python train.py --encoder_arch="jasper" --model="contrastive audio-text model" --dataset="read English sentences (LibriTTS-R)" --train_examples=15625 --time_shift_ms=100 --n_mels=64 --hop_length=160 --input="log_mel" --spec_augment=false --win_length=512 --tokenizer="word" --vocab_size=8027 --loss="softmax" --embed_dim=384 --encoder_norm="batchnorm" --encoder_activation="gelu" --encoder_drop_path=0.2 --encoder_depths=[2, 5, 2] --encoder_kernel_size=7 --encoder_stem="single" --encoder_widths=[96, 96, 96] --text_encoder_causal=false --text_encoder_width=128 --text_encoder_layers=7 --text_encoder_norm="rmsnorm" --text_encoder_norm_position="pre" --text_encoder_activation="gelu_tanh" --text_encoder_mlp_ratio=3 --text_encoder_head_dim=32 --text_encoder_fused_qkv=true --text_encoder_bias="none" --text_encoder_qk_norm=true --text_encoder_parallel_block=false --text_encoder_inner_norm=false --text_encoder_positions="learned" --init="torch_default" --residual_init="none" --optimizer="soap" --beta2=0.99 --lr=0.0014 --beta1=0.9 --shampoo_beta=0.95 --eps=1e-08 --precondition_frequency=32 --max_precond_dim=1024 --one_sided=false --adamw_lr_other_params=0.0011 --l1_shrink=0.03 --steps=4500 --batch_size=512 --epochs=147.5 --lr_schedule="cosine" --final_lr_fraction=0.1 --warmup_steps=450 --weight_decay=0.4 --adamw_weight_decay_other_params=0.05
Rows from block 4 of the audio encoder of a small contrastive audio-text model, named by matrix and row number. Rows with one number belong to one channel. Each number is 128 + 32 x the weight over its row's rms, rounded and kept within 0 to 255. All counts start at 0.
After each channel's rows are labels from the 100 clips, of 14848, where the channel reaches its highest value: "strongest on" is what is common among them. Only what is clearly more common there than usual is listed. The data: read English sentences (LibriTTS-R).
# convs0: first width-7 conv (encoder.blocks.4.convs.0.weight, 96x96x7, each kernel summed), inputs 0-95
# convs1: second width-7 conv (encoder.blocks.4.convs.1.weight, 96x96x7, transposed, each kernel summed), outputs 0-95

convs0.52 [135  87 131 163  82  56 144 131 149 159 151 118 121  96 112  97 121  98 155 118 150 120  95 127 137 105 124  94 116 105 171 134 146  87 109 112 166 129 152 172 137  90 123  68 140  89 122 192  63 159 155 120  88 144 154 119 209 122 121 137 124 112 128 139 130 167 160 120 109 191 130 165 105 131  61 125  99 149 172 111 100 151  93  96  80  77 136 143 134 105 191 186  88 199 100  92]
convs1.52 [134 156 139  72 123 113 149  69 166 126  86 163 143 174 111 141 146 158 114 118 126 129 158 114 130 115   6 119 112 124  58 143 117 125 150 102 167 162 160  80  86 125 115 129 163  85  96 125 170 184 139 116 125 137 126 106 199 127 202 148 182 154 135 142 110 133 105 111 103 100  97 100 230 132 132 129 115 117 115 155 153 109 177  79 155 109 134 108 116 167 130 130 117  97 124 112]
strongest on: the word "i"; the word "my"

convs0.62 [ 65 171  92 142 138  94 123 129 134 163 147 127 102 165  91  64  98 142 198 178 104 162 116 143 125  74 160  80 107  81  66 171 163  44 156 107  88 119 128 105 148 154 152 119 162 136 177 116 101 117 178 174 111 142 141 133 163 120 109 149 188 158 127 192 111 132 155 129 144 162 105 157 131 142 107 109 118 116  78  78 101 119 125 126 123 135 155  99 158 110 151 131 100  85  79  84]
convs1.62 [105  95 196 120 157  91 105 153 124 113 154 103  60 137 127 123 112 154 169 128 134  45  95  93 132 121 173  70 116 135 128 137 117  55 105 150 119 173  84 126 205 111  86 147 165  99 115  96 138  99 131  37  38 118 154 113 216  76 112 147 151  73 115 132 131 139 137  91 114 130 124 115 114 125 118 127 113 108 121 122 137 135 159 169 106 103 139 109 115 123 142 149 150 132 120 147]
strongest on: the word "i"; the word "not"; the word "my"

convs0.31 [124  87 143 124 152 134 188 174 121 196 138  14 127 154 121 148 133 128 126 166  91 126 118 126 177 150 120 126 155 122 168 111 157 110 119 143 155 132 136 113 165 126  63 119 129 110 114  56 103 118 113 131 153 129 124 119 131 179 106 169 142  79 120 134 141 126 116 168 126 136 172  42 158 182 102 152 116 160 120 119 133  94  78 180  97 136 142  60 150  43 119 149 163 130 126 122]
convs1.31 [135 137  99 131 113 119 172 109  85  11 105  89 130 126 121 165 143 120 115 108 140 135 107 109  87  76 150 148 109 109 137 116  91 156 117  53 140 139 155 158 116 167  68 102 153 118 118 152 118 134 169 103 150  84 112 127 109 183 133  66 125 127 131 224 115 101 234  76 143 152  98 121 124 146 178 130 142 127 150 144  92 128 115 152 140 117 124 120  85 147 131 113 181 123 148 109]
strongest on: the word "the"

convs0.89 [140 102 119 151 130 118 145 125 129 156  99 136 140 125 129 100 142  67 209  47  97 168 142  81 131  85 177 103 111 120 127 156 138 130 143 137 159 140 111  85  81 109 165 119 122 125 171 109 148 100 141 146 116  60 141 135 109 147 150 143 128 156 117 109 128 106  59  73 121 170 163 142 191  65 168 150 150 108 128 158 200  76 107  73 155  85 125  70 129 178  99 126 121 119  78 121]
convs1.89 [113  98 133 146 139 101  93 129 112 126  95 133 108 125 110  86 121 120  58 117 233 118  96 114  99 123 124 121 130 140 153 103 147 115 125  67 192 136 130 149 173 174 144 112 144 140  67 115  49 119 111  98 158 122 168 122 155 139 108 138 134 154 105 136 108 107  60 204 108 127  95 214 174 135 129 139 142  88 159 197 166 129 116 113 129 118 116 142  77 137 164 164 110 134 107  78]
strongest on: the word "he"

convs0.93 [152 107  77 166 124 182 142  98 102  87 110 122 102 125 159 150 125  97 104 144 153 130 157 123 182 116 102  72  81  95  94 125 106 164 131 131 144 122 170 125  80 123 124  81 131 152 185 122  78 123 111 219 126 168 134   0 120 129 175 120 148 140 105  91 143 123 118  86 134 130 143 131 102 127 141 121 125 142 160 125 152 197 140 114 135 132 107 134 122 169 112 139 147 128 118 133]
convs1.93 [148 125 164 130 135 176  61 148 111 158 135 149 142 115 164  15 136 131 126 108  97  26  92 102  92 117 103 113 139 123 140 120 120  99 110 154  59 140 119 112  61 115 143 145 134  32 146 140 142 134 127 115 131 128 133 116 123 133 121 148 125 140 136 179 123 116 126 140 144 119 132 117 150 138 122 126 170 133 199 159 130 255 120 128 150 137 152 110 129 124 120 107 100 136 150 117]
strongest on: the word "he"

convs0.54 [118  72 130  98 118 175 114  99 126  91 130 133 110 156 157 131 130 129 115 118 115 142 112 153 148 125  43 184  96 161 135 151 128 112 136  92 133  87 128 132 117 163  96 146 106  90 161 139  58  90 133 133 138 188 132 110 136 148 102  99 140 199 124 186 111  98 185 110 162  99 151  88 139 151 116 118 111 144 103 178 194  42 140 152 110 117  42  71 127 118 181 138 167 120 117 153]
convs1.54 [ 93  99 157 153 154  92 125 134 113  52 140 106 207 140 213 140 140 126 103  40 108 167 143 149 142 130 123 123 101  84 149 115 114 138  92  63 115  63 129 130 134 143 108 117 117 136 112 100 136 100  97 128 139 118 164 154  98 152 106 139 122 125 125  51 128 130 132 123 164 158 126  79  99 127  90 127 142  92 100  84 156 179 103 129  80 154 159 136 103 166  80 103 132 217 162 112]
strongest on: the word "she"; the word "her"; the word "said"

convs0.71 [144 130 146 138  72 135 118 120 106  66 198 120  34 163 130  52 133 127 151 140 123 143 123 174 205 133 144 152 122  92 116 115 146  70 103 193 178 139 125 155 113 151 115 193 133 107 120 119 129 133 150 125 123 105 125 156 134 128 116 106 138 127 181 129 108 237 102  79 177 124 133 105 139 127 166 161 120  95 111  83 130 120 104 141 149 170 117 116 164 156 106 110 105 114 136  72]
convs1.71 [107 137 163 143 193  90 121 127  85 116 102  80 131  89 135 188 122 222 140 121 128 144 126 217 114 140 133 119 129 150 109 123 144 111 119 108 123 168 110 214 136 126  95 106 117 139 168 147 194 114 164  94 141  49 193 112 133 107 131  94 129 129  83 121 161 147 129 126 192 123 140  91 156 123 156 120  90  88 105 133  40 112 133 120 131 107 147 151  92 107 137 160 151 154 148 128]
strongest on: the word "was"

convs0.10 [144 122  86 108 124 113 137 114 132 164 111 166 174 124 179 127 123 142 127 114 125 168  84  68 146 134 102 121 111 126 124 152 116 172  89 125 109 175 123 145 119 146  25 129  75 121 136 160 119 138 146 138 124  94 122 109 151  95  94 171  98 132 108 108 129 189 153 129 138 155 158 102  33  75 169 127  93 114  52 131 114 128 129 124 175  96 119  84 193 122 184 109 146 180 178 168]
convs1.10 [145 164 181  63 131 131 203 111 139 119 138 125 117  62 174 110 131 133 122 146 118 165 187 151 141 150 122  88  74 110 194 103 129 157  84  94 148 158 120 119 112 148  84 139 119 134 133 120  91  98 144 161 135 124 127 154 131 133  91 124  64 120 111 130 125 132 100 255  84 100 109 137 135  96 117 103 144 148 116 147 125 107 121  93 100 134  84 135 125 116 142  87 122 111 175 142]
strongest on: the word "was"; the word "she"; the word "he"

convs0.58 [ 77 163 150 114 129 150 126 129 137 126 104 136 128 132 104 165 153 118 134 130 125 116 165 151 147  94 132 141 111 143 163 139 161  97 124 163  95 171 103 107 123 120 153 123 146 153 124 173 104 127 125 107 157  96 254 107 103 183  91 149 107  93 136  95 126 154 132 141 113 137 125 220  59 119 123 134 100  21 119 131 110 138 104 104  69 142 143 116 116 213 100 131 171 128  74 145]
convs1.58 [183 106 126 118 163 153  80 142 157 103 130 157 115  56  91 117 157 126 123 116 127 144 146 186 108  83  81 124 173  96 120 130 128  60 170 139 148 148 149 121 117  57 130 138 127 151 126 161 201 195 146 193 181 127 160 141 139 141 151 124 134 133 104  96 139 104  72  99 107 107 143 171 115  89 130 127 178  69 107 106 121 118 136 134  98 105 117 130 165  71 116  97 177 131 129 209]
strongest on: the word "not"

convs0.53 [137 120 135 173 126 156 131 113 128 125 174 118  58 145 140 206 138 108 101 140 127 135 111 127 143 113 111 122  60 118 132 119 120 137  93 116  87 116 113 145 122 138 137  15 103 131 114 134 104 118 148 144 128 156 136 111 137 137 107  35  86 102 124 173  45 134 149 172 129 135 133 149 126 118 108 131 106 136 107 160 131 132 104 133 110 134 122 141 255 160 143 137 131 118 131 120]
convs1.53 [140 128 119 136 132 147 148 136 119 111 184 103 129 133 121 112  40 111 114 118 108 107  84 134 131 120 124 126 139 128  50 125 125 100 114 124 120 118 148 126 117 142 104  36  61 147 143 133 167 111  99 155 117 123 132 106 120 100 130   0 117 117  94 135 122  88 128 180 114 128 102 144 142 150 127 107 118 123 110 188 154 125   0 127 132 124 115 131 134 129 114 123 157 108 123 165]
strongest on: the word "she"; the word "should"; the word "said"

convs0.12 [ 39 100 119  77 136 152 150  84 102 146 132 121 130 105 127 106 149 123 127 120 125 129  91 127 105 129 125 134 115 141 123 129 212 118 157 102 102 184 134 156 101  69 123  94 157  92 131 125 140 123 123 112 151 134 134   0  50 131 133 116 148 145 148 141 126 142 165 125 111 126  94 116 107 136  80 105 124 129 138 165 102 125 126 172 141 113 110 185 120  79 119 117  86 108  88 139]
convs1.12 [144 133 137 129 139 160 128 144 157  72 177 137 145 126 128 122 119 126  84 138 150 112 135 127 140 112 122 150 124  92 135 136 128 129 121 164 125 129 128 118  33 120 148 151 146 137 115 162 113 150 134 133 126 130 125   0 120 129 116 126 116 138 156 125 122 117 128 115 107 153 139 149 140 163 124 123 158 143 255 141 130 119 126 150 161 176 151 122 191 122 139 138  86 144 176 130]
strongest on: the word "with"; the word "was"

convs0.68 [126  94 112 143 158 156 144 114 135 114 117 112 121 145 126 109 181 108 112 145 108 157 163 133 138 105 115 120  95 119 145 145 123  59 168 116  91  38 130 123 104 133  86 130 148 183 136 137  60 122 137 134 163 171  96 126 151 113 123 155 124  98 132 136 154 153   0  88 104 106 110 101 195 138 116  85 135 158 113 109 136 119 113 238 174 155 175 164 107 133  98 160 114 125 130 127]
convs1.68 [160 141 158 129 116 138 148 117 153 135  73  75  92 143  99 105 217 131 138 146 132 108 121 178  88 111 148 121 115 129  95  98 106 124 127 133 114 103  90 136  81 126 126 125  90 131  74 108 115 103 103 113 102 210  89 144 133 141 146 100 124 129 121 135 123 151  72 156 131 126 121 142  37 107 112 139 126 116 136 160 158 134 100 115 146 109 255 119 128 116  62  91 124 163 121 104]
strongest on: the word "to"; the word "be"

convs0.42 [178 126 107 120 152  54  86 152 130 116 147 111 110  93 131 103 117 118 161 115 183 207 144 142  75 120 126 115 136 170 124 131 116  71 182 125 121 104 158  76 124 117  77  78 122  98 110 148 133 104 162 111 189 119 127 141 132 139 123 165 117 203 140 153 124 144 133 116 156  94 133  27 156 124 118  94  92  91  86 172 186  96  79 176 147 121  90 130 119 143 123 122 124 136  91  78]
convs1.42 [135 140 118 110 151 172 149 132 108 197 210 129 161 157 176 134 113  92  59 151 124 102 108 138 176 108 189 145 106 134 165 111 112 146 110 116 136 168 100 106  94 114 151 168 166 137 132 143 101  90 116 136 140 129 174 122 112 158 144 172 138 114  85  86 136 157 108 118  62 174 227 126  85 136 103 113 137 157 136 160 195  54 156 112 118 158 161  87 114 120 149 109  86 135 102 132]
strongest on: the word "was"; the word "his"

convs0.20 [ 73 142 109 121 154  92 197  86 112  96 157  88 141 144 199 121 102 136 142 172  78 108 153 110 158 129 111 131 178 134 112 106 116 156 119 186 135 111 136 146 149 114  70 173 156  88 111 132 150 110 195 171 102 156 250 115 164 127 150 142 133  85 106 115 115 124 119 108 107 123 182  51 147 151  78 124 132 132 111 109 103 113 110 105 103 133 138 161 105 175  98 163 127 148 105 148]
convs1.20 [129 121 137 139 105 103 116  68 154 119  89 126 114 134  85 123  96 116 131  85 108 108 190 152 163  84 170 140  68 149 120  94  99 137 122 146 138  77  74 135 121 128  75 111 109 150 133 125  47 136 100 150  86  36  96 136 131  97 163  57 117 132 205 113 115 110 127 110  78 103  80  76 131 143  79 126 118 142 104  81 122 109 128 120 128 149 148 156 133  37 134 112  99 136 119 108]
strongest on: the word "not"

convs0.87 [ 88 128  88 126 148  82 125 193 129  53 163  91  60  75 148 106 140 142 137 124 145  78  85 166 132 116 138 109 159 169 114 102 114 155 194 211 150 128 105  50 106 135 126 168 149  95 138 145 101 101 103 167 140 144 137 135  66 128 184 132 155 131 160 106 100 185 131 132 138  95 104 113 115  94  88 109 136 126 147 121 134 171  90  87 121 134 121 192 136 129 169 107 131  71 131 138]
convs1.87 [154 172 101  97 115 183 141 139 129 148 163 177 160 138 134 182 114 111 115 128 117 112 114 128 104  91 145 178 126 144 154  89 107  46 133  98 122 170 150 181  79 137 128 155  89 134 121  95  83 147 132 187 133  75  99 134 101  82 114 179 126  96  92 145 152 129 115 118 117 103 125 108 102 165  90 121 138 166 141 136 166 122  71 174 102 186  98 150 222 137  95 103  84 101  90 180]
strongest on: the word "was"; the word "it"

convs0.9 [103 175 117  88  82 188 106 120  94 133 108 197  98 130  98 111 107 124 179 172 131 113 107 153 132 114 179 119  58 134 115   0 165 137 166 137 120 138 107  94 160 137 168 121  89 136 175 143 149  99 119  70 159 116 102 191 136  91 131  97 127 142 126 101 121  61  82 103 127 102  92 110  84 103 115 159 119 130  69 127 159 135 157 109 138 104 105 157 120 117 151 136 159 116 126 119]
convs1.9 [138 234 148 155 157 109 118  58 117 156 127 122  85 149 121 126 159 100 119  78 124 104 127  84 126 111 112 162 150 124 105 210 119 109 157 127 142 149 121  95 105 141 152 136 148 113 132 108 114 147 185 209  48 139  28 136  72 114 110 139 151 125 162 159 141 105 152 181 122 148 127 107 109 120 107 141 104 100 109  85  80 133 101 169 115 100 114 113 109 136 126  70 131 110 147 160]
strongest on: the word "and"

convs0.11 [133 173 123 135 114  28  97  91  98 104 149  93 150 118  91 131 134 144 130 129  68 158 106 215  72 142 131 119 140 113 126  53 147  87 130 123 113 147 112 115 156 118 100 121 126  83 161 127 143 150 128 104 196 150 136 114 110 147 144 244 127 198 112 162 185 115 145 101  80 103 121 165 125 110 148 145 107  75 117 169 147 129 129 152 150 163 128 120 130 132  99 114 132 172 144 113]
convs1.11 [ 68 159 126  84 127 102 179 165 120 134 169 153 142  93 131 122  66 141 130 127 181 113 111 113  62 154 140 149 173 120 164 131 138 136 122 150 174  91 130 139 141  92 231 139 138 143  90 134  76  94 115 112 160 179  75 163 128 137 117 125 186  53 162  89 111 180 170 110 104 117 116 149 128 161 104 117  96  95 124 163 111 173 113 169 136 145 122  91 140  92  68 130 115 128  91 151]
strongest on: the word "he"; the word "if"

convs0.35 [142 213 132 154 149  46 171 105 144 116 132 122 154 158 114 106 116 134 105  96 110 123 132 174 138 148 110 131 111 163 210 111 106 111 132 154 126 101 136 102 104  21 178 130 170 112  67 113 111 134 130 237 121 129 117  89  97  94 105 118 128 148 140 141 108 112  91 127 146 141 100 102  88  83 134 139 147 135 118 118 133  26 117  96 128 121 130 102 129 149 124 107 124  91 117 157]
convs1.35 [133 181 109 117 117 109 144 155 107 116 136 147 120 137 135 119 123 109 139 145 136 137 121 134 103 159  94 153 120 108 137 104 136 167  90 144  92 113 135  99 142   0 145 156 112 118 105 147 128 139 143   0 124 135 126 133 142 136 114 124  64 112 110 123 103 119 112 131 136 107 144 160 127  68  99 119 128 111  99 120 238  54 164 122 111 100 124 117 118 144 137 132 135 114 138 162]
strongest on: the word "and"

convs0.0 [107 119  46  92   0 144 118 134 117 110 123  90 107  98 139 123 110  44  99 138 140 128 137 134 123 130 123 113 134 127 136 122 182  90 128  96 148 165 130  95 107 116 129 143 131 145 207 113 105 114 148 121 121  89 132 164 114  84 151 129 177 111 105 141 111 157 107 132 118 108 110 108 107 133 102 114 131  98 123 107 143  89 132 128 121 130 117 142  96 255 135 152 132  89 115  88]
convs1.0 [144 132 131 158 149 158 104 141  95 134 139 142 118 175 116 137 156 125 132 142 120 124  63  55 125 104 117 132 106 119 112 119 130 109 131 125 110 127 113   0  69 163  69 101 156 122  82  50 160 151 127 146 153  89 127  74 118 119 102 123 175 112 106 119 135  90 136 132 105 114 133 124 114  94 128 147 116 139 200 130 155  77 156 149 135  98 110 141 168 123  97 132 187 137 165 120]
strongest on: the word "he"; the word "was"; the word "she"

convs0.40 [129 105 105 138 103 180  71  77 160 123 160  14 127 162 129  88 122 158 141 124 151 127 172 168 139 102 108  94 135 137 130 119 126 145 126 161 101 101 133 237 120 100 140 110 128 183 140 122  96 118  90  65 135  93 139 117 104 145 132 170 158 143 115  61  79 135 133  94 115 118 101 151 115 129 122 101 108 108 129 104 205  90 121 110  84 128 129  44 125  98 137 113 146 100 121 138]
convs1.40 [188 122 139 151 150  86  97 100 125 134  92  66 160 139 105 110 157  85  74 136 145 127 129 110 196 141 202 138  81  76  66 121 134  88 131 119 120  38 105 175 106 158 121 157  96 138 123 100 157 142 118 161 114  79 131 128 123 150 148 104 192  80 127 109  85 162 105  73 130 120 131 126 109 103 136 128 152 119 154 163 143 129 194 154 146 140 125  70  81 124  74  80 107 130 130 136]
strongest on: the word "his"

convs0.36 [160 108 129 105 129  88 123 109  98  92 146 132 122 105 138 127 177 176 108  92 100  93 134 103 255 108 125 126 129 142  57  98 141 126 129 153 125 114 147 114 117 135 162 117 154 134 119 101  88 165 122 113 155 124 200 121 175 129 136  82 152 110 153  56 158 110 129 114  98  92 137  83 173 174 165  95 116 127 147 126 149 107  93 169 114 131 121 225 126  97  88 101 157 130 120  79]
convs1.36 [159  84 125 143 116 135 113 111 117 120 124 178 111 165 164 142 144 139 117 122 125 162 116 119 194 102 114 111  86  91 173  77 133  83 141 115 103 155 131 125 135  74 133  72 243 171 125 112 115 121 132 168 117 212 215 121 115 159 118 106 120 114 179 128 148 130 163 133 170 120 131 100  62 139 125 117 158 121 110 122 135 154  94 127 125 132 215 145 153 136 136  76 166 110  97 100]
strongest on: the word "with"

convs0.6 [136 131 122 136 139 139 117 131 114 126 139 111 126 113 166  84 165 162 147 143 155 115 120 132 120  88 194 144 144 172 176 104 115 115  90 109 137 130 108   0 126 130 106 199  92 140 110 133  93 129 130  79 124  54 124 134 109 145 111 111 174 125 167 115 155 132 135 103 136 159  87 114 132 131 121 149  85 103 117 142 112 156 116 121 128 178  97 126 117 118 128  63 165  89 103 214]
convs1.6 [115 154 135 137 241 120 123 162 145 140 132 115 152 108 184 152 130 121 123 102  60 127 143  98 131 104  87 121 122 122 142  94 204 126 132 140 133 193 123 249 114 125 116 154  79 193 189 113 178  96 124 153 127 117 138 138 125 136 125 154  89  90 131  69 126 119 156 133 140 134 162  99 105  95 140 164  96 102 139 135 123 141 156 113  96  99 102  97 165 132 105 161  69 141 108 126]
strongest on: the word "was"

convs0.72 [ 94 110 115 125 165  46 170 163 119  83 154 149 123 123 158 128  92 230 120 122 103 186 136 114 137 100  45 141  83 128 110 149 128 178 170 158 111 196 147 139 101 130 122 151 139  88 145  98  91 101 161 125 123 126 190  96 106 137 125  67 155 113 144 126 180 128 165 132 115 114 123 110  64 100  84 144 159 122 164 124 154 106 142  96 180  96 129 119 114 138 164  92 148  87 138 164]
convs1.72 [135 139  97 127 130 154 136 152 178 147 102 165 112 117 145 158 118  60 101 135  95 159 143 124 142  74  58 118 119 125 140  96 129  87  53  92 138 118  82 139 172 123 142 161 110  92 102 119 122 129 135  98 120 144 137 117 142  93  88 118 121 125 149 128  98 134 137  57 148  92 116 100  71 134 113 113  43 170 150 144  94 101 109 139  84 161  75 184 187 214 103  90 144 108  96 178]
strongest on: the word "was"; the word "he"

convs0.7 [138 171 128 116 129  96 110 116 120 104 139  79 142 132 124 146 154 142 110 111 125 138 154 141 152 220 118 114 113  97 255 130 149  81 130  63 127  73 114 132 136 101 137 102   5  85 108 141 111 149 114 179 109 126 112 121 101 131 168 176 135 118 132 126 138  86 124  74 105 187 126  95 124 123 109 133 125 159 157 101 150  94 126 118 118 119 166 121 176 145 130 121 142  74 119  96]
convs1.7 [122 163 112  31  91 125  39 105 119 146 143 108 120 127 130 114  98 126 131 143 124 130 109 152 116 127 119 120 123 175 158 116 110 141 123 107 126  90 134 137 136 155 140 143 120 124 130 132  60 143 128 128 134 184  78 161  17 135 113 133 227 141 149  82 120 141 140 118 134 162 160  96 117 158 101 114 125 111 198 184 151 181 120 126 148  91  78 116 115 174 176 153 135 136  75 125]
strongest on: the word "i"; the word "my"

convs0.19 [ 76 137 119 133 132 121 157 104 174 132  93 116 106 127 113  91 133 127 156 150  63  94 141 208 105 171 103 152 123 120  60 137 151 147 123 164 141 120  97 140 118 100 231 145 108 134 134 245 155 102 110 116 129 146 119  91 156 109 119 141 127 105 137 104 112  90 184 109 143 136 124 124 111 144  95 146 117 100 130  87 168 104 102 197 197 149  51 119 106  94 121 150 119 129 131 127]
convs1.19 [185  92 106 120 141 106 127  61  94 147 170 202 135 113 131 116 131 103 100 147 165 194 151 215 138 164 173 154  91 123 147 120  92 135 117  91  54 153 131 142 105 136 130 134 143  97 106  91 123 108  94  72 119  93 115 199  93 137 143  59  89 128 126 143 188  78 131 100 134  71 152 170 123 114 101 134 142 135 113 137 108 136 118  64 113 121 150 153 175 135 143  90 131 132 162 139]
strongest on: the word "is"

convs0.33 [143 194 143 100 122  73 119 115 111  83 136 129 135  95 114 126 137  97 177 114 105 162 118 109 144 169 151  93 100 123 147 145 124 138 143 179 128 107  92 131 128 101  75 131 114 121 152  39 107 142 123 154 152 131 119 125 116 221 139  86 113 131 183 155 157 109 161  43 120 169 158 148 138 109  99 129 111  90  90 128 140 112 137 154 173 125 126 197 115 160 187 181 133 172 132  47]
convs1.33 [147  89  83 148  88  98 148 147 136 111 122 106 113 208 137 139 160 137  64 106  80 112 152 123 106 122 130 141 162 104  90  92 123 154  97 146 142 124  98 121 148   0 154 148 100 135 121  93  98 125 144  72 125 153  96 148 134 109 118 190 116 108 131  42 107 183 114 190 119 118 156 150 143 129 108 140 149 147 112 123 118  91 129 162 109  93 189 142 121  93  75 138 125 102 141 114]
strongest on: the word "to"; the word "be"

convs0.23 [117 204 115 132  97 112 135 125 155 127 119 164 109 115 104 139 135  67 129 201 100 139 110 115  86  93 148  44 161 151  97 106  98  63 100 181 181 201 122 124 128 122 109 113  75 133 152 162 131 162 113 137 121 117 101 135 118 150 126 138 104 145 134 100 122 141 154 117 137 116 199 179 129  66  80 125 157  81  63 174 148 144 151 139 164  99 108 148 138 120 117 154 118 144  69  72]
convs1.23 [ 46 105 125 141 159 149 102 101 130 166 153 159 140  74 153 129 134 127 139 143 158 114 146 111  75 108 125 100 124 101 154 144 128  82  80  98 128  93 154 148 150 128 104 106 132 138 118 137 134 152 158 105 196 107 141 131 166 131 112 165 106 139 130 142 152 171  97 156 151 144 101 146 114 144 113 242 167 114 131  85 123  97 132 134 134  89 138 129 105  93 124 130 141 109 255  81]
strongest on: the word "with"

convs0.44 [168  83 145 104 125  60 105  59 149 114 110 159 122 122 125 107 118 141 157 120 145 105 178 122 155 133 138 138 140 234 120 154 153 125 141 164  96 202 118 118 139 124 129 128 146 119 141 143 153 217 151 140 128 102 123 110 173 122 158 115 175 152 154  56  83 116 151 114 137 171 106 134  26  51 157 126 118 113 124 131 157 110 159 118 165 141 116 129  93 111  99  82 137 110 141 107]
convs1.44 [109 109 117 142 153 139 121 141 124 111  65 106 142 103 169 151 118 124 103 117 109 135 132 115 165 166 115 118 144 122 106 122 126 125 116  53 123  15 138 146 126 120 111 126 112  53  92 102 117 160 120 122 121  89 190 128 113 100 134 137 108 121 132 132 136 138 108 116 120 143 114 114 123   0 149  85 221 127 134 154 158 171 129 104  92 134 117 181  96 159 129 101 141  85 147  97]
strongest on: the word "not"; the word "was"; the word "but"

convs0.18 [ 80 190  98 161 103 173 146 123 146 116  90 123 130  96  85 121 135 124 173 147 121 112 120 118 127 138 128 129 104  91 163 111 153  66 119 111  95 129 112 132 118 118 151 131 125 127 160 116 131  74 124 142  96 111 102 152 141  88 176 152 213 131 129 120  86  67 148 127 125 160  97 153  83  34 120 119 239 113  63 142 167 113 118 139 118 152 102 125 188  89 120 131  71  95 126 101]
convs1.18 [158 168 119 141 160 115 140 138 121 146 113 135  86 150 143 110 124 125 160 140 131 126 112 107 169 100 157 145 134 134 128 127 128 162 119 120 109  94 112 117 232 154 125  82 136 145 100  31 126 176  88 114 118 137 136  92 137 138  97 148 138 116 110 173 105 175 144 104 128 126 122 125 129 104 147 101  69 135 148 144 118 117 147 146 142 139 119 122  98 191  91 108 211  22 204 210]
strongest on: the word "and"

convs0.95 [129 130 128 153 122 135 149 134  99 140 149 132 143 127 167 149 144 114 144 116  91 121 125 136 155 255  65 123 145 167 138 139 132 113 132  96  99 208  85 131 132  92 120 131 129 100 118 156 148 136 141 139  79 190 100 126 224 148 117 123 109 131 128 133 115 168  89 134 125 224 110  53 115 119 156 123 108 114 131  48  81 111 104 143 113 121 143 132  99  88 138 124 112 122  73 121]
convs1.95 [121 117 166 131 122 127  95 176  95 132 163 111 138 217 160 108 111 117 139 109 104  94  84 107 109 193  92 172  80  95 137 146 112 148 139 139  59 120 106 121 128 151 107 125  81 132 121  87 146 128 125 135 101 151 138  97  78 111 177 118 128 130 130 176  87 171 154 101  82 138 129 135 136 107 213 109 107 151  59 186  72 171 127 114  82 125 147 206 128 119 188 119 102 141 129 146]
strongest on: the word "i"; the word "my"

convs0.59 [108 130 183 122 123 123 182 157 156 158 130  98  96 126 136 220 102 126 125  81  72 118 124 102 182 115 130 126 165 121 125 113 169 140  97 108 132 124 130 126 218 133 144 129 159 162 136  34 105 119 103 110 160 137 129 161  98 137 137 139 131 117 120 137 107 131   7 114  95 126 138  88 122 123 182 162 140 132  87 135 154 119  79 121 166  97  60  87 147 161 123 162 139 123 148 121]
convs1.59 [110 151 123 151 136 128 143 106  45 137 147 190 144 122  77 108 153  88 112 164 129 115 108 100 104 120 129  84 146 164 105 218 146 103 112 121 110  99 158 124 148 103 119 113  87 133 136 117 120 148 193 122 177 122  73 121  70 134 113 138 130 143 133 134 121 138 255 117 131 132 104 140 125  62 116 186  85 187 136 127 149 115 121 110 150  96 107  94 115 107  96 132 131 133  80 129]
strongest on: the word "the"; the word "of"